A small image embedding model, trained from scratch.
Model: 13.1M parameters, 96-pixel images, moe soft, num experts 16.
Training: 7900 steps, batches of 128, held-out accuracy 94%.
Data: trained on stained colorectal tissue patches (NCT-CRC-HE-100K), 44.7 epochs.
Rows from block 9 of a small image embedding model, named by matrix and row number. Rows with one number within an expert belong to one neuron, the router's apart. Each number is 128 + 32 x the weight over its row's rms, rounded and kept within 0 to 255. All counts start at 0. Numbers have three digits each. After the name is the row's rms in percent of the matrix's.
After each expert's rows are labels from the 100 images, of 14976, where the router gives the expert most weight on average: "top examples" is what is common among them; "patch colour" is the nearest of a few named colours to the mean colour under the peak. Only what is clearly more common there than usual is listed. The data: stained colorectal tissue patches (NCT-CRC-HE-100K). In brackets: how many of the 100.
# router: slot weights (model.blocks.9.mlp.router.weight, 32x192), inputs 0-191
# up: expert up (model.blocks.9.mlp.up, 16x192x192), inputs 0-191
# down: expert down (model.blocks.9.mlp.down, 16x192x192, transposed), outputs 0-191

# expert 12
router.24 105:174124093164087126096084190098119142107164184072155070130206136135135073142154158125161111183150118131125108163183091062098093098074199184126148138132154147144112153075151159171127097147101114098098171140146143131138133147133085091183128149130149136129173137158123108155182088101149115120104183164080143112168156099159116120155146080109063128134152102104118168089150133175156135165126142121068026100120157105104167129119113162087122112094121146113120120146138123134102136195118124116103101214079130112150151130117179138134155135077179145098108174161142175092106101135102068091
router.25 095:148136082159116134068111179091095131104186177043100076108213124114131084175146189098162131129127091145121079131171107074107109098104177217121151132121134150151076122069119137139119132137088136085111162141110170088123126147102088094166149090113137134122168160130084126152162067113118107150118182121091121087176158121178103130152178071130079150153146087074100135097138118161160169144173172141089038100097182127112137103089115153089119149098120103107093128131134113138105115174124083104117105208103156136165144145132171098129135163096149137103127163181127163107099158117123105110
up.0 102:128106119095128190082104063118138078065079126160109155090098093127086107122178127124122156102114105138159121170162120194128118145102176115130149137118138111154126127127160135129143074087107148102101115115100155124116090134123076096157202183111099166223150185116166196147117109174099151062149102186219072147105126145167101175127155185117176153081100133129146096173128089142118141136097122121082157165101080147106123127116115117180129128137132082156167155121074100154125106052131116118161147134087181180162153148150155112113156084185105133167087134184132130129165156110140128135
down.0 082:066151084134111215162105169114158172159102102061136145152102162093116156127114126158156188122170110134131123104110136182151126170140161121193172123156143129138138107178104093109147134184094129131146109144196096163125077115198151180103132078103147120137113089134143112112132137116167153116139130133094131155154140190130106175149125129142126085093066110113129133155077089108102090112136139140162072101165142137126127169111116105106098150132130144105129094100144082107140133122111069139143147046193125107138116111120185084108049150120173047125083120149119046178177165137087052159
top examples: tissue: cancer-associated stroma (91)
patch colour: grey (53)

# expert 15
router.30 134:167123104101120131080110156073124152153179164043160075116186108142120088142118185139110118130129119142140091141163124077102114116102213214100130121138127166152120159037189117150087100149082157082090168145124126153159156161104105089148120155108156156123135162131133124175131091090124102104122170168085111075174146088174102115127179087120058145150159066109122136095141173158138159141121140133102050111066109141067154146099133181067117117118136119143117127134143134158118128173148111145105118196079169109169171151124141127137138133112147141105111139153157198099105132164128079081
router.31 103:112150121109150156139107136118110154089150102098138159101133094127105110116140207165123172119158158113135136146159083110154131131066158154131143120145199093190110192139135155131138097102108139119070122119180158159057134143073119063114126068106094093181112114120156188178185094128110142124172150195098066085159153150191096135139115117095121162092146123086109164137106100090048123141100158142074107160134065134091116145118086170144123133128154111114087121161131109194114137093097111176149119180148176153164107104088150121127071080135169092062118120140137139086189145099134087174
up.0 073:115146138121161118079128154082149130107097074127143116137096204082131144173131125204144124153083177123172207123093203174172158104219113094123163115158117082116102154118126075114102099134123156115153161099181110144139119101124162187163143105162152087080107090120154123197137145153168147173114134093157147141093129135054165095179112144154137115083107097136134114129128132140155114139103140092150127092098144096134132161083130103140100199121136179115123120164179136160123107159158115211104155096086119117122175167205142085127129165117158043136073133156105145160084153121119124105
down.0 079:135124158137118131126125102111065090184149103171157169198227105155113190105140169201195131140117142139142111104104139115126127159154148114072200107151139131127140138086115121145100150134066090145108102101155115088158095085163180157130108066112103163107149160110113130131130084093121136166123145112102107165118170153108143109171120064144129101130138129137092124082101128152143170130046193117136125143108113117070084164132120143097141100091102221146129169143127125116148086104124159067100137110172146145055145092196108095127119169140133167074180113186098144113117154073112114098
top examples: tissue: cancer-associated stroma (90)
patch colour: grey (64)

# expert 8
router.16 064:132147132128141107097101110144173150081117149104149114153188054129109147162109180129145181069158095107129100143170151083101182146068123154089099089122130095173103136115138163102148132120101070156087095116211172086082176175121167150139128103135100115142127127077147154089158046102117107150101162106127116120138150119124158102128128101161108110183163132095157231112149113116094127114148167107120098133078104133100126136090135190156113207174121142187114138128154104178119157137139107116079125153178142160145141157072121124093116116072127147144175133176069122102149128133215106190
router.17 089:090180069190194113156142164151187198109097164126122095091131060148142130155071101129081167067104133125119138148139085138120143145106094153123105070096121066160137172136151092130144142110106178134125072080168211104071157104109168091128126094088113113155101106120158146127112134147163166172138114133158158128166118140096144165093106091182147121161183185164132112114127072102111103115156106110154124145117114147155123115076144195180111178165189120167122118158178078192115158116086121180129100121149127137124109117088145128088172064161160105147130142086099115099143095131168128159
up.0 125:149110197146135143092173106138110099106136142106165161215135088151148157113127145173167119150136122167099163084093146148147107095170127082096130120073080090109112123136102150066142124146149099123153112107139122069138076108117156138176117163086088150150114072155093169117143103160149089162133090046155117174020168122113144084112128145119153080111086140085119132155151113127160174126151146091127115054131108076108135106139138060099163127143132187099107130097079160106111101177142110101122125153152138166144129189146151092148096209117092127123166144170113100145102221082121103146
down.0 126:181092197144075132104072085105099137114153109125091185174146089115090174103137166184154160173162093155119133065108177132154098150045099113102099132071108083120068109135138163117148127130126107202059112131167110118165107140153136169134145141142080173134159169086115136118145128084143095160122128110096115102072114120123111120143104079108101143123170140079114122139117139100113167064128158091111089115147133130112107122114138143122127153156131204125110159123133113095061107172153147116097141147127171202086145152090131120118098125068194162153191147183096085089101099074141139195
top examples: tissue: mucus (82)
patch colour: pink (88)

# expert 3
router.6 110:142111136123098179084082198109120129152104155118123120161114130124096170212065136085090139159164121172143154143142133112082082168106146146151105096078113147190177164174078074136048123149104112166165130129175141127123110120159102159129132134083153174148129099132123083105142138094124096100118120073109088085156146091175141135123136081099091123074120120150103104159090114107140161119106124113157072116165148104153122168153145097178073146098105080136151149099184112128080155178161085157199103135162143178135184142074170101175170121101076174106133127150193140138114138170073163096
router.7 109:114114100128135194133083213071104112129096204100189088159097146196169131200062101098090164108111119137157124161112151067133184121137191159133065110078072171163168086087109125129077101106127128157120141180170155104145112140112101151155094117113118128189128106136172111136119127094135074141133142077148093059139144117133174125125155124115135138153101133161123134181175153112130126120114098156114106051120126119159088139127136144126128144102099095135143186083123080172121109150127104144098095207137167174130166184116143094094150111152073158118113104151189170119086110158136144119
up.0 054:130080173118121103161149075128133108170187159154136184129148147078147099042194110145100093164187111095095134100173079144160138150112105111084128125153155126127066166131146106125143121110117152098094123074105116068163109117082095116160138070153110070093134204132097188115138116140118170170140150139148118154069085084141116089172114166104167129114200112132163089099082125110125166135157216166129123117087101161071139135104130161132140158110136147129125105130136137111192128117124178128125149137117149173144099180206087134121101138140173108093097144108064111097095132074162090085
down.0 038:087149120137141064133145170157151086048134135151119148118110098110174134150097154156116080182121100114114106123106118097136162217170131110078168127109137138121083099140101160092167112164090124050136143127079111099154164177146155118105124198172148132101067106152161135098129063139132134102160096099098151117166152205175104164131122167161133130212129121168098058135136132114139107200105101081114118109090111108145155123052168057167131113130192171138058136116135133127168157129107122107168165134132136191132198126143098156115095115104139120163066109147140143128134134134096154150
top examples: tissue: tumour epithelium (97)
patch colour: brown (74)

# expert 10
router.20 096:110095107119231127194137147111130099168141141126129110064095155143165043131090096075063077107177114112158143144110141121075148120123117158126146083179112140139138143146135110116069168106165168112135159150151179135154144176038113148135098073103087120118148134123149106098116139154116085105136100110156100088139088181150124100100119135116112115071111140183160120131101114065163108090149162158132130121141124094157126069116180167138163104124163046163135094163121144139146155074160106158109095110174118153179140155153194127076145146163109118113130060076135173119119117194146177120
router.21 106:135119124081212110205151110120120094184152123117111150075110164104197078093117099102077097111144091098137124153094131145115146114151107143088144125161152143119150118150124129118110128125166154141149173150136151129192136151031120125113113059059099128083126182090135133143110133159077144116122103146167116056103110154103119143097112157145098126084116138175155103095127114057181128072118144164129149139154115135141154071140171132127159098098151060133101111172092127153174139071161143158119104113143105157164146146187177131070136129192106128112118053070150172147107098187145189098
up.0 087:148100116143074150100164155099088098138153072152144134063132164127058079133108134124138178111120140128122112165148120088111135169041112147145155141149134128176107136155125145143146115105130124112134097087140133160125150139102082086170119152136163124133112180112153151153147121144103168123136116184077120137162116168218056156118159117111072156107141070134124137059120117139111159107101122141138119149139076163126106118129142147143138108124103117080114120187078214140045163138148159199087126158138169156184199073134091137127087106129161088077057105156139144084090127129096039135
down.0 080:210147119185076126049128189103113142099124090159111054153162112102074166184100192071120131156144140161160134143185154079150058145115137167114056132068103104150069099166150132166134126132107145139162093094054131122118160100159097141131159124088149189104148123105132112145165151119108150107126165099069129082130135085116133152104103123139077174153157123073124192118112100154101132129073133089134095158146133159111123162124087100145106155135138168094109137131112124134073171176143112121117093155106143129133166089107146131201122146102083137137092179194168145119118143127066101152
top examples: tissue: normal colon mucosa (99)
patch colour: grey (50)

# expert 7
router.14 078:127157094101151129163107135102132154148179162076194106112145072134146087129094182175123150151174155142126098126136173090138134100170194187141084105115118107186126162101167069118139104180127113105079153157167116171097194143117175063113106101122141116153152105167166207124146126112132090140123152140112077090131156120188112159170115092131076154136118121088155155144150120114158125129096179180121062093064080141083148142095114151079126141176174103138130132152141092140144126112112104181138151200119135122111102135071104175107097091096170106067106102117169155108154141080169067107
router.15 104:102102179171141169136138165106155155110133108124226158121102092129098128088127154188138178140095113158120126155108085140133150160097159129127150110079178097211175155123137165151145106140146088096080146131176114126079179146106129079124165149089118122196125097146150160174117121164143153122161100189136087117161115171187134187164168067090113090094111129102113090203144075113091105111137174150113089124130079083122136176149152146147114116170161132132111104124100112119076132086108146169141144183129139140127118091090163176116078077071159085101092084144135125069156115091128070140
up.0 056:101152077150101152139118202062077099114139154110135151139187185172157141169088166140121074113170106173148174098140178136146133116165129130161107094112091101145116181105150153110086142133144112110164116149163164113122106102081180134119055130094092151151159120206121152094165213097135093159084165108101145140117144132166104090121120140084077193131147122108114124138119148126160128128134108182132081083152125127150157120158148116171094122116139104167152177133132159122029151192170101113076095157103139161140154200102152093158117122104096171109118149118123163086116174146069074086
down.0 060:177103144107098084058195109127094124080167155058139118173141162141152163101152113092109126174138154076153134176153164114143086134190113166144114165139145204119103089156113084189117172111112154124125149154120221077133177101130127074183183133130106161147092168120081127121146129101095114133106155160118150125125124058155126152125082156078129097132117089122053137172067128162110154164123166097162148119145127140139074122110096137079161096063155137117102146156084142143146049126138121123163079162174150164136072103195082129114127154138104134124103134131174161171130112122113138142
top examples: tissue: smooth muscle (90)
patch colour: pink (93)

# expert 6
router.12 094:112164157130120126142189166054142178103145080136175137163146095084138170129107193187138135092118165116137147125132114151156096113104130132089119140103150091148122163117202131158168082130085127134065107152060128153119111157102133090137139136070079107106155176143148169160146132133119128119173152178120059106102167123138120172191112165122097134155123111110101144098138121127089161126115139141113161166126070191075184150173118122105137130123110157035036150151087171181121085132076143164131142187065122110093191098141135113108055128133136105101083111150133148088143110114110108099
router.13 087:116115153103100101165176157044125105127162082151158138148174147071147132101124122162104158118115133105140129126143125152155122079098102152068124163130140099150075137119188154156143101147146122142052116163097091139121109140120117133166143155117107110079190186173146162153121120143115151116108155182093066107116146080130111128173148134077127131180163082124114154082152094151122168180092173124110168135167079177086136111208132134102138150114088138040056169166086187131140091155126137149061143185059099113108154098159085115086083116139143125109091134146133151086134106079109076099
up.0 112:084150133137163064164151116169151114143094190163154120173145131132107132149168113125084127118148093117159164099114137175140194108193134063098146089131072114111154107129126127091126148130121091081197110055131167100116163084158161168157131101122155125148071096124139143150101129141123157151144134027120145138089143057081152116078143162156122107124135143112089135116145068153130152115161175096163148059085091150149097110108131104165103168153141143129105165083103101132179094160146120103118144075123060134174142184139124118104161214121074125173100098148077081109091179103141101141
down.0 098:117145104089186091149125138143167096178176180135161080107168158148170096129162195108088152118077144129201126149192120152128125102143132139150091128195150143129148096096162099189104104087141147097080127151154146119096139094123130124133171092103144099068141171119107179197165115108122170161103149162094179098088089096110149192179156153124060144158111090099095161087107116159108161167065122150129135111104106116101088154130140135124199185132118086114115176120193072138188082101068129132160151147124096119118123151154105123091097114168120133168085122096151133106103079098165110107
top examples: tissue: debris (94)
patch colour: pink (68)

# expert 9
router.18 092:120092102105102159096107158055129146069160118093128139100185167143109090158150131154154167154118080140164163159163118047093139128085171149067149117152118134151063174135164120100125098171131087135087111104133128131126128169129150161177136139133152126141139136134110146185141086080175118142124164131105104130177191126197096082143162099101138137198162086090151159117149168192128153153171170126105101104066121135101131090145119137077085139117131146087119100152141164111101152200155115156095128150040123136166154107163133123139109177069157135102109153193102136117140129118131021101
router.19 102:160116105132107122092085186087147145055142113075137124098172155142121070141109154156179204158162078139137141150129132054077166093066161156112143141126080136180050170146149122111162104124123066122103120095134124105087101136097129125196146107141151094165141115104164159164159074062127095178126166121098074116163188133198078091141144098143140136171143087108151156118109151177153141116140132144110115090114133145121126084130126133098097159145112122105092097159142187141112140189140088151100107198088138135190144118183131146130113169096185148108093148181101111110138128094111067141
up.0 065:093167163143097143136046166043133093185151185100118172096171120143109134135121131134114106134132105170157129150054188109169124134137062128128149150153132101122178117102092099163124106176124132166101107099150143117133130100130095141113116162138087118071091087193159153103120094167119146120170104125100037106160099127135084110166107094130151119120165146148095210162191104132101134172139094164123082092115165163167140102164104186143049148176146104064148181102099092106129181173150121159111121100128106164091101111126121153105173140161148095162138181117093156135127092085100101128
down.0 063:169143102096114116188082127136155128135134161123149103157175182165157154065156096144141171137096174157131151083158097159139191163082148120121132142150155169117113114164116187144146141113121123121154089132133138099151104144135167115120073167113176131097112111139123102142146116088138108036079141106135093151127109119174195144196134104139111217145160134148199142142136173127116137088163134133109048088151091153078128093172130193096119108151131119110112123133188144098140072176150096076200188127140118066118092122109104167124176165058119149156150106188090128106146147143128081119
top examples: tissue: debris (100)
patch colour: pink (95)

# expert 13
router.26 101:158161074106179099140190060130155115125112113142097058092152116122173158100112116094109090085158133079163097158124142108115149104233124146151083169119090080094131083108164130084097155093128145046191123130101113110119154107115152086090093119118163085120104111105098173097076174146082137162170138078151129134082130103111149097103088171169137140199121150137142183106102148132156103129128119111175149148065122173130156137104148139076193188166163086145166082143088139148189137124129113128106122104157117072137119125153115159097156133159083142163069130105097120167147151149172136113
router.27 083:143117126150151121146082136095168136122159177098079116141155115128158118142166201148131169112131145128198126122152136083133170108172135135123143198149143154164124084101155132132086120032088113089082116175163094113073149113104150101114084128105091120129149102138108209141135099112109073122175160122138114130126179142131107078189125160124138111212123129073144227136153142101106120150110173154106111089098166130055133169139110105081143147133114138168132167089109107154167033123095090146100151165073155152111083199094140104081126116123157156142136124111154154167164131096144095091
up.0 067:122185129133101193091137188130102128139110093124091131099040164138073170135097130150123099116116097134125144173125159115120131127145118112152120149087106115159181105077140135123175212091094120125211131185117090140085108147155183141127087151090135148136133103125126098132131128078128084198143140088135121095162130157162147130158174096114071142127099090100122140163107163136117121149117122124120076103110139114192122190113084069122125113148115140138126116157066140097122152142080066099096121126121135139116147105065105128177109136101108095187121155238067165192112192146096072159
down.0 062:108109140158094183141067201115086077105173061157125145110036151091172159121145133172108126163104138137140199106094151191187110172190103139126116166122129107162104085078078093102139083122157105128141175131192067114123110085109087152106139140136141131153141078182127081111117081130166173114149088119149084084117172165152171146123148121068146099104103095079123079147154164126157161139121174144170137126163139074144082147131093102118075083135105135121105099105105111100098150126153161125103156179109123156090145140110073111145098130136079139132088137163146207118104132128092092124
top examples: tissue: mucus (98)
patch colour: pink (83)

# expert 0
router.0 092:146140087125115142100073192112141143122167168114135095119197142130128060187125160144152129126158164139141086161142127075112116105095158148162141153152123160204093134067135122180122096148073112101044113178112141133113145115190075123177135128134141141108150168167107155136196094057133098138134200142099134146155148115158083089171146080082096163163161082094113182089163139161164133188130149128105068092097140130081125130092121153063145112127089163110121159122145161108114132177109137117103139202050144096166144121136128120148096138082150119117102124157167175119131129108141076079
router.1 104:161122074120106137125082220075143120122127137092125111105174182139142063182148164146169161119147167169166130163144099076109086096094170138130178143157142140200101139077134124192133084147074132104080143146122139115137131133168090134175113147180150157136174141148139143139191103071137129149118183140105152152169112116182105104152176081078072143151162072114090182106187128171173137174129121104079072111099117136119126138093124130091118098107092144128112095135156160115111142179108112108089120193056116081164154135138136104126118146082173130103104109136149156111108103101127060077
up.0 089:140137160145146116161155117153098153130086110094176146162130116159122157097138152143101130121134095166121113120159173135168150143131133167139141101101166052125112118115153126171114113153105186129158101138186140130136157159172151104023099095056084101127100085154121094118151090085140144148114145072102134103088133100123178147169133098204111086112117119145098099161115087198060157080134144087111106121133174099099174143131128141095101155168109078207112126151180095155120069108103149154178097166136129112073189157095159066143110067068165177157145143123154142160160105128073165130
down.0 083:117117145060179164164203126111150104127134054112113083137078132092175119147117146098114086173164121091147131117114134112112109142069143116137153119077127101094158178159188153109080142111130119140190120111087101122155103152090125135093130141117162167083138112087077155090167124191123180111132111111156103138132080134179080154050125130161131093086094178149131087097091142065154140109094161126159163089119139115173103117130143116160093182107110111168137138133027129136081130121201125166124100126112113100126192147119145165144111130112120021119136116170191078156105152132109150140
top examples: tissue: normal colon mucosa (40); tissue: cancer-associated stroma (28); tissue: debris (27)
patch colour: brown (59)

# expert 11
router.22 094:109118111151134131150065174097170181130115132099140122139201148112162099153137135176164157123131136122111092135138091094105131086120140152146168158155149133194051182127119108129125111129090108134061174131129128098102122126134115107151092129142129101125172136184137198156194069104092120123126171151103108127140207135114116116196132106111110130168132094119078194100141121139142148164135166126069094098122111146076164112147090152047092158104092107062098136139157155198190080205081126124119142221072117100158126153150128102095082109141165130100103139133123128092136126098149087087
router.23 100:159130112142125131132075175092186138126117160067159128126194168136182097131128160183123145114194123123100119160106129069071133053099137136150152154154112159191084161152113149150103090112119075148037139153160145107082099165130081115174140136117113128115158129171144153150187115081098109104160133119074103111169166124156087090177119075091112163148134092141086151113126139153148130153105121132074057077115109148099174114157103156085107130123092123071090132128157152186149101174086107123157120214074112121170142152135173105071106104104179144109129146164170113099126114113165104096
up.0 090:102105180140155158134145063157135115135138101146131141139111081136079086107171081129106070114145093103166191109093127127164191153169085157107108073116159115125157082108123104127128156114116090095100106159085133103151111132115160174113119076124090061126107130153138131151087138154172139045225118203150114135087127164101160120173145157073142070141133165122100107162191113076097146087118079123126130186129146142130100181163147175206129120150159140085168141109154111111156098088049134082159134148138062159104069124100148116120115115122151089140148141126127135194105143119153146148
down.0 075:150161134138174185117168097127095129142125099071135129111098094138132143139139151143122150157117140134091140071084157105136127127147183146162155118151124119180161123165134140113161153141168107079096121073162135174106149061091100089074159137160095128186156098071136115160124153169094171159185088166105160048104121138185080148198130097088135145109113081127156138196116121174103116129079147119143093104105095166135153146110187146119120119135105109157074079123156102166121107062092151161065091225168161187142127123110113148112066120151190106126107153103139138160183077113144120146
top examples: tissue: lymphocytes (99)
patch colour: brown (86)

# expert 5
router.10 090:128110126086103103147104148075162180136139096116180171173163134086179111081096155164106148104166115075133106144130160103144136055104118164117111172162162152192064178153155164124145079139146094153056161137167101151117180144100152124141133123120087087107156150112084173141147139094093127101111197162081064083143133125136136117194087072082075132116135090160110143082095079132125157163107146149061119119104095164123171110167131130101114143100142105079069157154158151177174097167112114180162152172103108153135126156138117141078105151139145173053114117142138132072151116108150109083
router.11 116:138137170140114135131159120072101173135123078134210185190166090081173159077086132235148152137147123155089153108103141160160124084115101117089140131097130076183123160139163141136174086139104124149066142157118095118127100130103160110173132144075052135109156148159130169128145130123127138132143135157097091129088157122118176132179088096125111108110146164111066120114135103122129187131130144115099108143157071146070159121161105135118175155100107159051045170152093198145106100148124156131160161163112122133117180129175172061097061117129147126115160128142115120093145118073138126083
up.0 055:134121106098192123128112128191114122097140126094094124175123081124134177107154155134152116109161100107081130156080123083107142107144112106167157104114079143142181160085118150077129103092174102128161139088184201082109075110124169107134140148137147131141114081108149111090120106132167121165168061081142148114136115100127176052099138137102140146106123110138086114141102150116168101143207153067120135085105172095148179115072161157146076164161124105153128073085138070145084152114087043092095148150156133129178154154068081186128170204115101119101113150078113087141136143126084152142
down.0 053:127134138097075136125171102090159094126097136154168158169097072114136134116062143048121153180114106121157147147140163169140165074172138108101107162144106148113156139111166171160139150150101137120115119186112135149110121186093115170142087134121103112144182129122123115138107130117120084094162107105141172087089128111110144134073144151120136092125089177177062107125080139098061187172073065139166102062152090133094115176194038118093217125102160182097162164123120143137084066089109173139138059192093107137118133124120096153149126108113118144119128128156110118065131134143128143141
top examples: tissue: adipose tissue (99)
patch colour: white (100)

# expert 4
router.8 094:169089122148099113083119093091107098109159138137111090127181104147103120131163132104160092139100201143173146163190113101087134155093115138091120151153173159156078122181143162124147092147117136087137102059100105147117069146096075100177162180105121154165145121167104104149156084137148111117104086113093159147181095075202101106122177109068131156104177084139132144137160153176097178201111148112095112147131077107062108093140143143157103104111104188083166153115153163106090144144142153118084081170110157117175173079139153121144138163167094174117098130179117158117076110173133082086
router.9 102:152081123139096126048116118102105119111181109154104119129154116131108115145186122089107107139145200164154141134166087099073130171123122108119138160161192153149089156177137152141083106137133148080129123087086083134136084171093089118146152172092115181148160119161096125153144084146187109108110096129093130159148064083194114077112167142051123147109166069113122106130135147173115189196091151098124131132129106091044106109161157144157106083123130189122141136115150191102089166120151143141076104132103133125192144088111165085136152160128112170132092135150153175140062114166162071100
up.0 054:116093183117128084172146147140130115133060087144181178201153116100170179102127164148146140130128100100097167093082124187182127098218104105072139116098105071090109152128105123128165131159109165172122077135139120125141116061144164107114114131119151123110152130145155146163147110154088152157132153109156060139071170140036165133162103129159124080180099167128092128109059110137142156072128165139144159120131128128157142153119101068106099136106100130135050135121116108162161090179129163149106143092105127142124169158109107079128130177134115121160155060101156031149125122093091146096
down.0 051:113074171077134114114206158126081097145154117157125143165160111097134108107168178109117127170113134119174142120108155163174123140095100104080131130156162065114173119140135129157106063109162185139076148135099138122138102156119151148113099092110089137102173171078150156193100094125122154146096111152090152050078164144103090089123102112131056154110165148086075111080135129129104180145065089114099142150129120121076058119162147115112211158075124132112093139186124122118133091119163210144199153113109123144130107160152152090080081112124215139125155145121138152085131113095135111123
top examples: tissue: lymphocytes (96)
patch colour: brown (55)